python train.py --arch="inception" --model="image classifier" --crop_scale_min=0.7 --targets=["main land cover"] --norm="batchnorm" --kernel_size=3 --widths=[128, 256, 512, 1024] --loss="cross_entropy" --init="trunc_normal_002" --beta2=0.95 --batch_size=256 --epochs=10.6 --final_lr_fraction=0.1 --warmup_steps=300
Rows from block 10 of a small image classifier, named by matrix and row number. Each number is 128 + 24 x the weight over its row's rms, rounded and kept within 0 to 255. All counts start at 0.
After each channel's rows are labels from the 100 images, of 14848, where the channel reaches its highest value: "top examples" is what is common among them. Only what is clearly more common there than usual is listed. The data: Sentinel-2 satellite tiles (TerraMesh).
# r30: branch 2 reduce pointwise conv (model.blocks.10.r3.0.weight, 128x512x1x1), inputs 468-511

r30.48 [ 86 134 169 130 131 133 228 145 114 134 100  97 133 106 141  92 129  88  87 169  81 138 164 130 137 128 112 131  78 133 124 135 111 164 119 123 130 160 128  88  82 157 159 163]
top examples: water; main land cover: water

r30.78 [133 117 121 132 127 138 177 160 202 125  77  84 138 149 114 167 101 168  86 117 111 139 125 113 100  84  69 137 190 134 103  84 186 124 138  73 109 128  80  82 110 135 127 125]
top examples: snow or ice; main land cover: snow or ice

r30.69 [136 117 121 133 127 133 177 155 199 125  79  79 138 149 116 163 104 163  83 118 108 134 124 114  97  88  71 136 186 132 105  90 183 121 131  78 110 125  84  83 106 131 127 123]
top examples: snow or ice; main land cover: snow or ice

r30.87 [ 72 130 152 123 128 178  94 148 119 128 133 154 130  79 129 133 130 149 165 144 126 130 154 131 155 112 145 125 131 133 130 107 122 153 173 150 125 153 109 136 155 152 154 151]
top examples: clouds; main land cover: trees

r30.67 [179 147 150 141 144  89 131 150 159 145 106 123 147 133 145 134 144 152 134 151 114 149 153 146 137 124 107 144 155 147 144 119 176 152  88 111 157 153 125  97 146 155 151 153]
top examples: water; main land cover: water

r30.116 [134 104 125 111  94  99 172 119 120  97 106  85 120 131 102  88 103  98  81 128  77 100 121  92 101 119 114 100  88  91  94 127 140 124  62 124 138 123 121  97  91 121 121 125]
top examples: snow or ice; main land cover: water; main land cover: snow or ice

r30.17 [ 86 131 166 130 130 108 218 145 146 133  85  95 132  98 140 101 123 105  92 166  81 139 159 125 146 110  96 132  99 133 120 119 127 160 105  98 134 157 111  78  96 156 157 159]
top examples: main land cover: water

r30.46 [130 116 156 111 115 196 174 149 128 120  83 168 121 118 118 151 108 147 166 153 152 129 154 112 160 128  97 117 130 129 108 122 148 151 165  84 112 149 121 102 167 151 151 152]
top examples: water; clouds; main land cover: water

r30.65 [ 98 131 146 129 125  93 195 132 121 126 111  81 130  95 133  79 128  80  84 147  68 132 140 124 127 110 114 125  78 126 123 117 104 140  80 133 154 139 111  96  79 136 137 141]
top examples: main land cover: water

r30.19 [134 115 116 128 121 126 171 146 192 120  79  70 131 155 112 154 101 153  71 115 101 130 119 108  89  96  74 129 174 126 101  97 177 116 119  82 112 119  91  83  96 125 120 119]
top examples: snow or ice; main land cover: snow or ice

r30.109 [159 126 113 132 134 139 132 165 214 133  90  76 137 167 118 191 113 184  79 105 117 143 122 123  84 109  75 144 209 146 115 112 189 118 147  87 105 124 105 100 113 137 127 121]
top examples: snow or ice; main land cover: snow or ice

r30.77 [ 95 131 152 130 125 104 204 137 119 128 106  82 131  97 134  78 129  81  84 154  67 136 145 125 135 116 113 127  70 128 124 123 103 147  87 131 154 143 115  94  79 142 142 145]
top examples: main land cover: water

r30.2 [104 129 142 129 124  89 189 129 120 126 114  74 128  97 132  78 129  80  78 145  67 131 135 125 120 109 115 125  77 126 123 116 103 137  76 138 153 135 111  98  76 133 133 138]
top examples: main land cover: water

r30.40 [ 75 124 162 126 124 125 193 151 141 126  86  96 130  75 130  95 116 107  95 159  76 131 159 119 135  97  96 126  92 126 116 104 123 157 119  98 124 155  96  78  95 155 154 157]
top examples: water; main land cover: water

r30.26 [ 78 142 180 141 138 148 214 167 149 142  84 107 148  90 148 105 135 116 101 176  90 147 177 136 150 107  99 140 105 145 130 114 129 174 140  97 124 172 106  79  99 169 174 175]
top examples: water; main land cover: water

r30.12 [ 99 127 144 127 124  91 191 130 117 126 115  76 127  94 132  77 127  79  78 144  65 131 137 123 122 109 116 124  74 125 121 118 103 139  78 137 152 135 111  98  74 132 134 138]
top examples: main land cover: water

r30.38 [175 100 115 100  92  80 145 103 135  94 104  85 106 137 102  91 104 117  93 119  73  96 113  93 106 119 108  93 104  90  99 119 169 114  55 117 139 112 121  93 100 116 112 112]
top examples: water; main land cover: water

r30.120 [127 133 130 133 134  85 142 129 140 132 116  98 132  99 132 107 130 114 102 130  92 134 128 130 107  75 110 134 117 130 128  74 137 128  98 124 148 129  78 107  98 128 127 129]
top examples: water; flooded vegetation; main land cover: water

r30.32 [ 75 133 178 138 134 134 207 166 149 137  82 105 144  81 140 102 126 114  99 172  86 143 172 129 147 100  94 138 102 139 121 108 124 173 131  96 127 169  99  79 100 168 170 172]
top examples: water; main land cover: water

r30.112 [100 128 144 127 124  94 190 131 116 125 114  75 126  96 132  75 127  79  77 145  65 130 138 124 122 111 115 124  71 126 123 118 102 139  78 136 152 136 112  99  73 134 136 139]
top examples: main land cover: water

r30.50 [ 79 125 163 129 126 115 204 148 138 127  88  93 132  75 131  90 120  95  90 163  75 133 158 121 135  98  94 128  84 127 117 106 115 158 108 101 131 156  99  77  89 154 154 156]
top examples: water; main land cover: water

r30.81 [180 143 145 140 141  85 127 145 155 141 111 117 144 132 142 128 142 145 127 145 105 145 144 141 132 122 109 139 145 143 140 120 173 146  82 117 157 146 124 101 138 149 144 145]
top examples: water; main land cover: water

r30.62 [ 98 128 149 127 124 102 202 133 112 128 109  80 129 100 133  78 127  80  80 152  69 131 144 124 129 119 114 126  68 126 121 126 100 145  86 134 151 141 121  94  77 140 140 144]
top examples: main land cover: water

r30.83 [170 152 137 141 155 130  99 155 166 156 111  64 134 175 142 153 141 154  62 127  80 161 147 147  54 133 100 155 161 170 142 137 150 139 132 107 119 144 134 126  81 153 146 141]
top examples: snow or ice; main land cover: snow or ice

r30.118 [193 119 123 107 107  85 133 114 136 109 103  96 115 144 114  97 121 128 109 128  79 114 123 114 119 129 107 105 118 110 116 124 179 125  59 115 150 125 128  94 116 127 122 124]
top examples: water; main land cover: water

r30.63 [ 98 129 143 127 124  92 192 129 119 125 112  78 127  95 131  78 127  79  81 144  66 131 137 124 125 111 115 124  74 124 123 119 102 138  79 136 152 136 112  98  78 134 135 139]
top examples: main land cover: water

r30.3 [162 120 141 117 122 170 133 152 147 121 100 182 132 134 120 175 117 173 183 137 176 125 146 121 170 135 106 122 168 129 120 131 164 146 134  99 137 146 131 109 199 147 148 147]
top examples: water; clouds; main land cover: water

r30.61 [ 92 136 171 138 134 159 202 154 127 136  88 105 144  97 141  98 134 105 102 165  90 136 165 131 140 104  97 136  92 136 130 111 120 163 143 108 126 164 103  83  91 158 161 164]
top examples: water; clouds; main land cover: water

r30.111 [138 118 119 130 127 134 176 156 196 125  79  73 136 154 115 154 103 157  76 118  99 136 122 112  93  90  72 136 181 132 103  91 181 121 128  77 110 123  87  84  97 130 124 122]
top examples: snow or ice; main land cover: snow or ice

r30.127 [ 96 129 149 129 125 105 200 133 112 127 110  80 131  96 134  76 128  78  80 152  68 134 143 126 132 116 113 126  64 127 123 124  99 144  86 134 153 141 118  97  76 139 140 144]
top examples: main land cover: water

r30.72 [136 117 122 131 125 137 184 160 198 123  77  79 135 152 114 156 102 159  79 122 105 137 126 110  97  86  71 133 180 132 102  86 184 123 130  74 109 126  83  81 101 135 127 125]
top examples: snow or ice; main land cover: snow or ice

r30.103 [ 90 128 164 127 126 141 222 142 106 129 103  93 133 107 135  83 126  83  84 164  80 132 157 124 135 126 113 126  67 128 120 134 106 159 112 126 138 156 129  91  77 153 155 159]
top examples: main land cover: water

r30.124 [ 74 135 179 139 134 129 205 166 143 137  86 100 146  77 140  94 127 107  97 172  80 142 172 129 141  97  95 137  89 137 122 106 121 171 126  98 131 170  96  81  93 166 169 171]
top examples: main land cover: water

r30.108 [ 83 143 182 140 137 143 224 159 135 140  82 103 144  98 148  97 138 103  92 177  84 150 175 135 144 114  99 138  93 143 132 122 116 174 131 100 124 172 113  79  89 167 169 172]
top examples: water; main land cover: water

r30.98 [ 79 137 175 138 134 130 216 160 149 138  84 103 142  87 142 104 130 107  96 172  84 144 170 131 145 108  97 138 100 138 126 114 121 169 128  97 127 166 106  79  93 164 166 168]
top examples: water; main land cover: water

r30.13 [152 124 132 138 134 168 193 179 185 131  86 106 146 164 122 158 104 157 104 132 119 155 138 116 110 101  75 143 178 150 105  97 177 138 153  69 108 139  95  90 115 152 143 138]
top examples: snow or ice; main land cover: snow or ice

r30.125 [101 130 145 128 126  93 195 132 119 127 110  79 128 100 132  81 128  81  81 148  66 132 138 123 125 109 113 124  78 126 122 119 105 140  80 133 154 138 112  95  77 136 136 139]
top examples: main land cover: water

r30.23 [140 123 126 138 131 144 178 168 205 130  79  87 144 153 120 171 107 170  92 123 113 145 130 118 105  83  70 141 193 141 108  83 189 129 143  73 109 133  79  86 112 141 134 130]
top examples: snow or ice; main land cover: snow or ice

r30.107 [141 118 123 132 127 149 182 164 195 126  80  88 140 156 116 162 100 163  90 121 112 142 127 113 101  89  73 137 183 137 101  88 185 125 139  71 106 128  86  84 109 138 131 126]
top examples: snow or ice; main land cover: snow or ice

r30.95 [ 97 129 147 128 123  99 195 131 115 126 112  79 130  95 134  77 128  78  81 149  66 133 139 125 127 113 113 124  68 127 125 121 101 141  83 133 153 140 114  96  77 137 137 142]
top examples: main land cover: water

r30.24 [ 72 137 181 140 137 136 204 172 152 138  84 109 147  82 143 107 127 119 105 175  89 145 174 131 151  97  96 140 102 139 123 107 127 176 132  98 127 174  99  83 105 172 174 175]
top examples: water; main land cover: water

r30.115 [135 112 120 129 123 138 183 153 199 122  78  87 134 150 112 166  99 165  90 118 114 131 122 108 104  91  72 132 185 126  99  93 183 121 132  74 109 123  86  81 112 130 125 122]
top examples: snow or ice; main land cover: snow or ice

r30.14 [140 115 119 132 124 143 180 157 195 124  79  83 136 157 113 158 101 159  84 118 109 136 124 110  96  94  71 135 182 132 101  94 181 121 133  75 105 124  91  84 104 132 125 123]
top examples: snow or ice; main land cover: snow or ice

r30.16 [107 119 138 126 114 118 176 132 113 115 113  89 134 110 118 101 117  95  85 141  95 120 134 112 109 125 115 118  80 111 112 134 121 138  87 130 145 138 124 101  93 134 135 138]
top examples: water; main land cover: water; clouds; flooded vegetation

r30.122 [137 100 124 109  92 106 175 115 118  93 106  84 117 134 102  91 100 102  80 132  77  99 120  91 103 125 115  97  90  89  90 133 140 123  65 124 134 121 128  99  92 122 119 122]
top examples: main land cover: water

r30.106 [ 98 132 147 131 126  93 197 135 123 128 107  82 132  96 135  81 129  81  87 149  68 135 141 126 131 109 112 127  81 128 125 117 104 144  82 130 156 140 111  95  83 138 138 143]
top examples: main land cover: water

r30.105 [169 139 122 139 146 122 130 159 209 144 100  64 137 173 132 182 127 178  70 114  99 152 131 136  77 106  85 149 197 154 130 110 184 126 136  98 117 133 105 107 102 142 133 127]
top examples: snow or ice; main land cover: snow or ice

r30.102 [ 86 128 162 121 123 186 140 156 127 128 100 159 131  97 131 130 124 148 165 156 127 136 162 127 167 122 116 125 122 137 126 116 134 161 176 117 111 159 118 112 165 160 161 158]
top examples: clouds; main land cover: trees

r30.113 [154 127 134 138 136 176 181 185 187 132  89 106 148 168 121 165 106 161 106 130 120 158 143 120 108 107  76 146 182 157 108 104 173 141 158  71 100 145 105  96 117 161 150 141]
top examples: snow or ice; main land cover: snow or ice

r30.9 [132 112 151 110 114 196 163 150 128 116  84 174 122 120 116 156 107 153 171 148 155 127 152 111 163 127  98 117 133 125 105 123 147 150 162  84 112 147 123 102 174 149 150 148]
top examples: water; clouds; main land cover: water

r30.76 [141 116 121 130 122 147 185 158 194 123  80  90 137 156 113 159 100 158  90 120 112 136 126 110 101  93  73 133 181 130 100  92 181 123 135  77 105 126  88  86 107 134 128 125]
top examples: snow or ice; main land cover: snow or ice

r30.0 [174 134 120 141 144 167 141 185 214 143 102 104 147 181 124 202 116 199 105 111 132 158 134 131 103 126  82 153 210 160 122 125 192 129 169  85  99 136 120 115 131 150 140 130]
top examples: snow or ice; main land cover: snow or ice

r30.60 [ 80 136 174 136 133 125 219 156 153 136  83 106 138  91 142 108 130 110  99 171  86 144 167 130 148 108  95 137 109 138 125 114 126 166 123  95 122 163 107  77 100 162 162 165]
top examples: water; main land cover: water

r30.86 [140 111 123 128 121 152 190 161 191 119  79  94 133 156 112 154  95 155  93 122 115 137 126 106 103  95  76 131 177 131  95  92 180 125 137  71 104 126  90  83 108 135 128 125]
top examples: snow or ice; main land cover: snow or ice

r30.84 [ 96 131 147 129 126  98 197 131 116 126 111  79 129  96 134  76 128  78  82 149  67 133 140 124 127 113 115 126  68 127 125 122 102 141  83 135 153 139 115  98  75 136 139 140]
top examples: main land cover: water

r30.58 [ 67 140 170 140 138 169 139 169 139 139 112 139 147  89 139 130 135 147 148 159 116 143 171 137 164 115 126 140 139 144 135 113 130 168 166 134 126 168 110 116 145 168 171 167]
top examples: clouds; main land cover: trees

r30.110 [150 116 140 133 128 186 169 179 162 126 105 128 144 167 110 160  92 151 120 132 137 150 149 108 122 143  96 141 165 149  94 140 146 145 155  85  98 150 138 110 137 161 154 147]
top examples: snow or ice; main land cover: snow or ice

r30.117 [ 87 137 172 137 132 155 195 160 131 136  86 107 143  91 139 100 130 108 106 165  93 138 167 131 143  98  93 135  92 134 126 108 115 167 147 113 129 165  99  79  92 161 165 166]
top examples: water; clouds; main land cover: water

r30.44 [169 125 146 122 126 157 138 155 150 124  97 183 138 136 123 171 122 173 188 141 176 131 149 125 173 136 105 124 168 132 124 136 169 150 128  96 147 149 135 103 204 151 151 150]
top examples: water; main land cover: water; clouds

r30.7 [ 96 132 149 131 125 100 201 135 117 127 110  81 130  98 135  77 129  79  83 150  67 134 144 125 132 115 115 125  70 128 124 122 102 144  85 134 153 143 116  95  79 138 141 144]
top examples: main land cover: water

r30.99 [ 80 139 176 140 137 173 193 169 143 138  96 124 148  92 143 112 132 123 128 168 107 142 173 134 161 105 110 139 117 139 129 110 127 171 162 118 129 172 102  90 113 168 170 171]
top examples: clouds; main land cover: water

r30.22 [134 118 117 129 124 114 163 146 190 122  79  56 133 156 114 145 105 148  59 116  89 133 120 111  80  96  72 131 172 128 106  96 173 118 113  87 115 120  92  83  85 126 120 120]
top examples: snow or ice; main land cover: snow or ice

r30.27 [139 119 123 137 131 143 181 165 203 128  81  88 142 153 116 168 104 170  92 123 113 140 128 114 105  86  71 140 190 136 106  86 187 128 143  75 110 131  83  86 113 140 131 129]
top examples: snow or ice; main land cover: snow or ice

r30.51 [ 99 130 144 128 126  95 194 131 117 126 112  77 129  96 134  77 129  79  80 147  66 132 140 125 125 111 115 126  72 127 125 120 100 140  79 135 153 138 114  98  76 136 137 141]
top examples: main land cover: water

r30.119 [141 116 120 130 124 149 179 158 189 122  80  82 136 159 113 151 101 152  81 118 104 140 123 109  92  96  73 132 174 133 101  96 178 122 128  75 109 124  90  85  97 133 124 122]
top examples: snow or ice; main land cover: snow or ice

r30.91 [157 160 145 149 156 102 125 154 173 158 105  48 141 174 148 130 149 137  52 135  61 169 154 150  58 112  96 155 148 173 149 116 144 145 111 109 133 151 115 115  65 158 151 147]
top examples: snow or ice; main land cover: snow or ice

r30.18 [154 141 136 136 140  87 122 135 146 139 115 110 136 119 137 124 141 134 118 136 103 138 134 139 118  94 108 138 131 137 138  94 152 134  98 119 154 136 101 106 118 136 133 136]
top examples: water; main land cover: water

r30.93 [108 123 158 118 119 130 203 139 144 124  73  84 120 118 128  94 116 116  85 157  74 132 155 116 131 115  85 122 100 127 113 118 148 151 103  84 108 150 115  75  92 149 149 151]
top examples: main land cover: water

r30.29 [ 77 130 159 130 129 190 135 161 121 131 104 164 139  93 131 138 127 147 169 154 138 136 162 130 163 115 119 131 124 137 128 109 120 161 176 113 119 160 110 113 167 160 163 159]
top examples: clouds; main land cover: trees

r30.33 [ 95 131 150 129 126 104 202 133 114 127 109  78 130  97 134  75 129  79  81 150  67 132 144 124 130 116 114 125  69 127 124 122 101 143  86 132 153 143 117  96  76 139 141 145]
top examples: main land cover: water

r30.1 [ 85 126 160 127 127 118 206 146 122 129  90  90 131  82 132  86 123  89  82 162  70 132 156 122 129 103  96 126  78 128 118 111 109 158 109 109 135 153 102  81  74 153 155 155]
top examples: main land cover: water

r30.54 [174 145 125 143 151 127 122 164 203 151 102  66 141 176 136 178 136 177  72 116  98 159 136 142  73 112  87 155 194 163 137 116 181 130 143  97 114 136 112 115  98 146 138 131]
top examples: snow or ice; main land cover: snow or ice

r30.71 [ 97 129 150 128 125 101 200 135 115 127 111  78 128  99 134  76 127  78  79 151  65 133 145 124 128 115 115 125  68 128 123 124 101 144  85 135 153 142 117  96  76 139 142 146]
top examples: main land cover: water

r30.39 [ 94 135 170 136 130 147 208 152 124 135  86  99 140  96 138  93 130 101  90 165  87 136 165 130 132 105  95 133  87 132 125 116 117 164 138 107 126 164 107  80  82 157 161 165]
top examples: water; main land cover: water

r30.43 [ 98 128 145 128 125  95 192 130 116 125 112  77 128  97 132  76 127  78  78 146  66 132 138 123 123 112 117 124  68 127 124 119 102 139  79 135 151 136 114  98  74 134 135 139]
top examples: main land cover: water

r30.21 [174 145 144 141 142  83 127 145 151 142 111 115 145 130 142 127 142 143 126 146 106 146 144 142 128 117 108 140 145 144 142 114 167 145  84 117 156 144 119 100 135 147 143 144]
top examples: water; main land cover: water

r30.15 [146 125 127 139 135 150 183 172 200 132  82  89 146 161 123 165 109 165  90 125 108 149 133 120 102  86  73 143 191 144 109  87 186 133 146  75 109 137  85  88 108 146 136 133]
top examples: snow or ice; main land cover: snow or ice

r30.47 [ 75 140 181 142 139 139 215 167 144 142  84 104 149  83 145  95 133 107 100 176  82 146 176 133 148 104  99 142  94 143 127 110 118 175 135 101 127 172 102  81  92 172 173 174]
top examples: main land cover: water

r30.85 [ 91 130 156 127 128 188 130 159 123 130 107 175 138  99 131 153 127 152 179 150 154 137 158 131 167 118 118 131 130 137 129 113 121 157 173 109 117 156 113 115 179 157 160 156]
top examples: clouds; main land cover: trees

r30.101 [ 83 125 164 129 127 125 209 147 118 131  93  90 132  82 135  81 123  86  82 161  72 132 158 123 131 105  97 130  74 127 117 113 105 159 113 110 133 156 105  81  73 155 154 158]
top examples: main land cover: water

r30.92 [143 119 132 137 130 158 202 170 197 128  85 105 143 154 117 162 103 161 106 131 119 142 136 114 117  89  76 139 182 140 103  87 184 136 146  73 110 137  85  87 116 146 139 135]
top examples: snow or ice; main land cover: snow or ice

r30.49 [135 114 118 131 126 130 173 151 198 122  78  76 136 151 113 161 103 159  78 116 107 131 122 111  94  93  71 132 183 128 103  95 181 119 127  79 109 123  89  81 104 129 124 122]
top examples: snow or ice; main land cover: snow or ice

r30.82 [ 69 137 181 139 137 145 202 172 159 139  83 118 147  88 142 118 129 132 118 175  98 147 178 131 162 107  99 140 119 143 126 113 134 177 143  97 122 175 106  84 121 174 174 175]
top examples: main land cover: water

r30.97 [137 108 118 122 118 138 180 148 196 117  79  85 127 157 107 160  93 158  84 115 114 128 118 103  98  99  76 127 178 123  94  99 181 116 128  77 104 120  93  84 108 124 120 118]
top examples: snow or ice; main land cover: snow or ice

r30.31 [ 71 141 186 141 138 144 208 173 158 141  81 115 148  87 145 113 131 128 113 179  96 148 179 133 157 104  99 142 113 144 127 112 132 178 140  95 123 176 104  82 115 174 175 176]
top examples: main land cover: water

r30.114 [153 130 123 140 139 128 155 165 214 137  88  71 143 161 124 185 117 180  79 119 109 147 131 128  91  92  74 145 203 146 117  94 191 129 142  89 114 133  88  92 110 140 134 130]
top examples: snow or ice; main land cover: snow or ice

r30.41 [172 146 144 141 145  84 127 146 153 143 110 116 146 128 144 131 143 146 126 146 107 149 145 144 128 114 107 144 148 143 144 111 168 145  89 115 156 146 117  99 135 149 144 146]
top examples: water; main land cover: water

r30.57 [ 79 137 174 136 133 133 221 159 145 138  84 103 140  90 143 101 131 106  98 172  86 144 169 130 146 109  97 137  98 138 125 116 121 169 125  96 126 166 107  77  95 164 164 167]
top examples: water; main land cover: water

r30.42 [137 118 121 134 126 132 177 155 198 124  79  75 138 152 117 156 104 159  79 119 104 137 124 114  94  87  71 134 181 131 105  88 183 122 128  77 112 125  83  82 101 132 125 124]
top examples: snow or ice; main land cover: snow or ice

r30.74 [169 150 137 136 149 118  94 145 152 150 111  54 129 170 141 134 141 137  53 126  68 153 144 146  53 126 102 150 147 161 140 130 139 135 121 109 122 143 128 125  70 147 142 137]
top examples: snow or ice; main land cover: snow or ice

r30.25 [136 113 122 128 124 147 186 159 195 121  77  90 134 154 112 160  96 160  89 120 114 137 125 108 102  92  72 132 180 131  95  92 183 124 135  69 104 125  86  80 109 135 126 125]
top examples: snow or ice; main land cover: snow or ice