A small image classifier, trained from scratch: batches of 256, 10.6 epochs.
Rows from block 8 of a small image classifier, named by matrix and row number. Rows with one number belong to one channel. Each number is 500 + 25 x the weight over its row's rms, rounded and kept within 0 to 999. All counts start at 0. Numbers have three digits each.
After each channel's rows are labels from the 100 images, of 14848, where the channel reaches its highest value: "patch colour" is the nearest of a few named colours to the mean colour under the peak; "top examples" is what is common among them. Only what is clearly more common there than usual is listed. The data: Sentinel-2 satellite tiles (TerraMesh). In brackets: how many of the 100.
# r30: branch 2 reduce pointwise conv (model.blocks.8.r3.0.weight, 128x256x1x1), inputs 0-127
# b30: branch 2 3x3 conv (model.blocks.8.b3.0.weight, 192x128x3x3, transposed, each kernel summed), outputs 0-95

r30.44:497516494520493500502500503484516499530502521513493501502518524529529498502524523507526524498492490499498509500499521501497495497509519530523516486518513507509530504496526496506497518494494494493509481494504496446490490471500489487508443484481486475489488491509497452516491470491485483505442494474430476508502468488512510485485499502505487509508483503461476524509504449426491484506493
b30.44:505527491484474491472490473525458522497455471513504492483510490511450501474455551491444491487484554503540438505528499526508477492509527481525531468474488525517474496485521530519487506468462502508505469495482502500475440505497451483487508496487514506463485514451506471519475507480484487497
patch colour: white (64)
top examples: snow or ice (81); main land cover: snow or ice (76)

r30.78:507486489501457509478488506528499508486487499483529495479530486494492532490468489511490501501506527452505474449504484510449448459498479494490500525484496490506497478494488514500479490465508455424493488507478424519454506508500475537474510520484467539491471491488475524466511515486511531491506448489504522491497436480498484454440450408495522459502533483470500403514432515476472541488488
b30.78:513512486452498512522517510502489505454508516504506525469514527503509527507521504511520476450442504460498518515503526467521525515519506500510465520520525506501513441446463506465522530516506525507506516509451515507509508500510510507454505476507496506504448507518513514512493502492453448523
patch colour: black (77)
top examples: water (97); main land cover: water (90)

r30.109:454495481466486454517499447487476468471519474499471465510423488476479447498500491445484463458501481484468505483460489484483483484481487481488473483495484494468483508482484515473462486492499484449469513490498479506467483503515477544529479518438495567487444468511502562458516510455542502540498476453523545502543484505503463494486467484563503528452508510482514459459477501501455489515520
b30.109:494497460481464512521501502464493467462523501472485533460494518475525515485521471480530461470470471461459526477462519459522526501525462453487462516515518463525496464467460489461532511518510526485494508478473486490499497498505523485471483460509475469512468473514487515498485500498467471528
patch colour: white (43)
top examples: snow or ice (51); main land cover: water (51); main land cover: snow or ice (39)

r30.112:491519539505514486541530490501507488507545511524485490537467512506507473525494514478509490501524492512489530512491516481512514514519525506513511495518518529498504535531509525517514518508523515492514525487487461521473492531480470506478518527523506538492520494549489495477482512495491504536519498487519535476466519492481533484494484497469510499488539549519504453503520536537525521500487
b30.112:489481482488472502508500515475471477480501495465467520492484500476502503460510508490526480480487505476473489475474506481506499494509473461448458547496500474499494479480453505473519501506496510466476497482484478479496470515494501464484472479568465476496479478499486505488451574520479486485
patch colour: white (32)
top examples: snow or ice (89); main land cover: snow or ice (71)

r30.127:480481465460481483499474477482465489469501461481469509486456477470470448484480477478473453489486476485488487484484476506485485481462476467473464478479471472468463487468476494464493473483489480476455496476482493503467482504525476535531477496466505549483474461482507541488510476467524482490495477467511519500528478488495449500498483482546495490460485478488515492453468488483472477519501
b30.127:484508469517451506530505496443482450468476506490492532459486516497472500484507458478513474493501458466443536478444503463500517496530453447487481505518517449495482478494466487460514499508476515492492512473510478478507501515495466470515500462512473458514484458505479512504483513497481501476
patch colour: white (40)
top examples: main land cover: water (56); main land cover: snow or ice (34)

r30.97:511526544506502504567542506509508511506580511537498503555459519507508487546472519490514487499512504502511545500512523509499498503524535507518515502524525537508506556540512542523510526500514503508489552484494489557517520543488477533516536536511531548500521493524510551488498507500511499513528503498550551486492561526519492493485472537504520491475561529526518466505505530562524496496510
b30.97:457463495502452502480456471496502468491510453492496492502463488496511483432509489457513496497499489486488476465468485491502506453493470448484485522477487472502452490496479485484494487484511500495460465488499466498506453504474509433500496495546459493497495492504455505468454546524493500501
patch colour: grey (59)
top examples: snow or ice (78); main land cover: snow or ice (54)

r30.74:484512532496517480535523484494499480502539501517478492532464510501502465518492508475504487499531484517484525517485512472516518517511520501507501490512508520490499529526505520506510509513529518487517512497483460521465486528485477497469519528533495532499524501543488491480488514505491513533512502494516525488468509484469538488505490482462507501494525546524507461501526536533525534502489
b30.74:497484480489473503523510524469468480486502507468467532492490511478502516466513511493535479483487509485470502478477517486509504503526476463444464551511513475492504484485462508482530516519492519466482509482484480475492479512503500473484473479559455473494483475505490506493445565513484488478
patch colour: white (32)
top examples: snow or ice (88); main land cover: snow or ice (73)

r30.23:483468452446486490486454485473455489468489447474462502470463471465463445469463467483465448488491468492488478491485473500491491487454474459460451469470456453468457478455473500456483463487495486482459508499504520518464496516540497532536480510474509540504481476469510552500522490491542497479489488487515527507544479510517454532520499484553504499475500486488517513471478483481484488522514
b30.23:494499447514485490511501478460532474453492487511511525459493506515483472466515470459501464489505464443463519476473478459517522500520480450496469500501507476510486473481447487451506467476524510511482493470518475472466483561488484485515518453522466456507473464512490523501465535500473497480
patch colour: white (34)
top examples: water (68); main land cover: water (60)

r30.106:458494484469489458514499446484479469471516477496465453512421486475476441495501489442485465457495476485468502485464486483486485486485484480486476478491486496466482507485483511477459486494497487451472514493505483503470487504517484540533476520428495570492439472516502556461520521465548501550496485462513548505550491518510466498485469492569500534452506511484515458470486505495460492519524
b30.106:494497457478461508516497510467491468464522502470482528455492516471523517490512478486518457468465478465462521478464519460517518497520465457490464512512516465529500466467468495463528512514508523482492504478467485485498496487507522485466481458502478471502467472504489504498488496492467467527
patch colour: white (46)
top examples: snow or ice (58); main land cover: snow or ice (45); main land cover: water (39)

r30.31:465483465452480466503477464476462475469502456490462485490432480470469442483480481459474455470502467484474491485469483490483485482465482467473457475486467476468464494468482502464475474489502479460461502493492483514454485500520479545529476509452496558493463468486505561477524492463540501506493478462522534509541474501505456498491481472557503502457498492483520474466468489486461490515516
b30.31:493502457497467511519499497454488457455503501474486531449492518477501494484514472476522464477479473453452526477454501456515527502527461447484461506513518459518490468479460494452523494510495523485491503471488479485497491516496498480486487453512477458515471461515492515504478511493469481504
patch colour: white (60)
top examples: snow or ice (56); main land cover: snow or ice (52); main land cover: water (39)

r30.80:481464467452491481480471478488458483466484451466471451477466461453455459468470462475460454484518477493485470490482461487490488494462473461456455483468459465463460476469463505462476455496518490458483512514504461531471503507516481522519493541449485547509454495517502566471541555480553532518495496478526532518550476538510480499466475483552512529482519517492517436510500498497486525509537
b30.80:496513460463484504524506516477493483463515513489498538457495527488514528502517493498516457460458492465473525489480528462529528504524481486502461514519526481518512460457469510467531526514506531499498510488461492490490498503514514494461496460505480481498459483512494511514487502490462459516
patch colour: black (70)
top examples: water (75); main land cover: water (62)

r30.84:512521541502500506565537510502504513504574507534494499550454516504505485541465515494511484501516500499515542499514520509497496502519535503513509497522522533506503551536509546521510522501515502510488557483498493559520523544485481535514538537514536549499522494526512555490494502502509498512527504499552550484490570528523489493486468544504520490477558531529522468502506527565525493494510
b30.84:456462497506450504482456470495505463493512453492496492503465489495512483436510487456515497502502487490485478464464485494501509453494466450484489523480488469500453492500484484487494488484513499494460466489503465498508455501474510433504496498543456494498498491506452507467454543521496503505
patch colour: grey (60)
top examples: snow or ice (79); main land cover: snow or ice (56)

r30.15:489475458464490493490463490469466495469497461480462514474465473468466450477473470491469458492489467493495482494490477508495495488467477461469465470473468468476462483465472496469496475492492489487449500478488512498472490510532488529527474492468513539489477468473511528498506475479521476474485480475500518501531488490504447514511491492543497488468492469492515507459472483478483469520495
b30.15:487480451521444502502505494453519457470468498499500497467482502511460477474484447472485464506506445462448510480453484473482493500503457436480490471500500458503487481493474461459488474496493492501481499470517481478493489517480456473514502466508473459506491459490488498478467515507486502454
patch colour: black (35)
top examples: water (83); main land cover: water (76)

r30.68:484473460457486488494462482482460490466499458474471512476462472465462451478473470485466452492486477490489482490484471504490490485457474460466458479472462461465456485462472497459496466486489485483451494477483503503471487505528480531529475496470511541485475461470511539496510476471522481477494475472509518500526485491497445506504487488542498487462488470487511498451466483479475475518498
b30.68:486498469519457498534502493446485459463474506496500536458488510502468495481505454475510477496500449459446535477455503463503520499528458445490477497515513456493481475494464477454509493502483516497483516474515480475499500531493468476517509459511468456517482458505486512495477517499483503472
patch colour: white (38)
top examples: water (66); main land cover: water (58)

r30.51:455498488469486454522500444482478468476522479498464469515424490479480439500508494442486462459491472484467506482460488485481484484483485485488477475497485496466484513488487509473467487491495484452469510484494472498463478497516476544529473510439490567483450466513501551462510495449539493536497480452515540502538477499500462483478470478559497518448495505486517458460468502493450481517514
b30.51:489498461487452512520497504461490458464514500468480527459491513470515510486512467483521464475474467463455523476454513460514518498524454444483467508513515456521492470474467488459526508517498520481492506475475482489504495487504512477473480461505479468509470468508484507495486499495468476521
patch colour: white (59)
top examples: snow or ice (59); main land cover: snow or ice (52); main land cover: water (37)

r30.69:450496485467488451519498442487478466471522474499472465512423487477478449500505491445485461458500482484463506483458488480486486485484488483487474480494485494473483511486485517476459488495502487451469519481491477497467481500512473545525471516437497562482440462514502559459508500448534495539502475446520542498536488503496464488484465486552504532448504509482513461438475496502453480509513
b30.69:494491468484463514524497499465497465462525498473485536464494515475526512478520462479531469470477462461456522476463515460522527500525459446484464516512515460527491464473461479460536512519515527483490508478478486488499492499502524482476484465507470469517468471518487520489483498498467475531
patch colour: white (47)
top examples: snow or ice (54); main land cover: water (45); main land cover: snow or ice (43)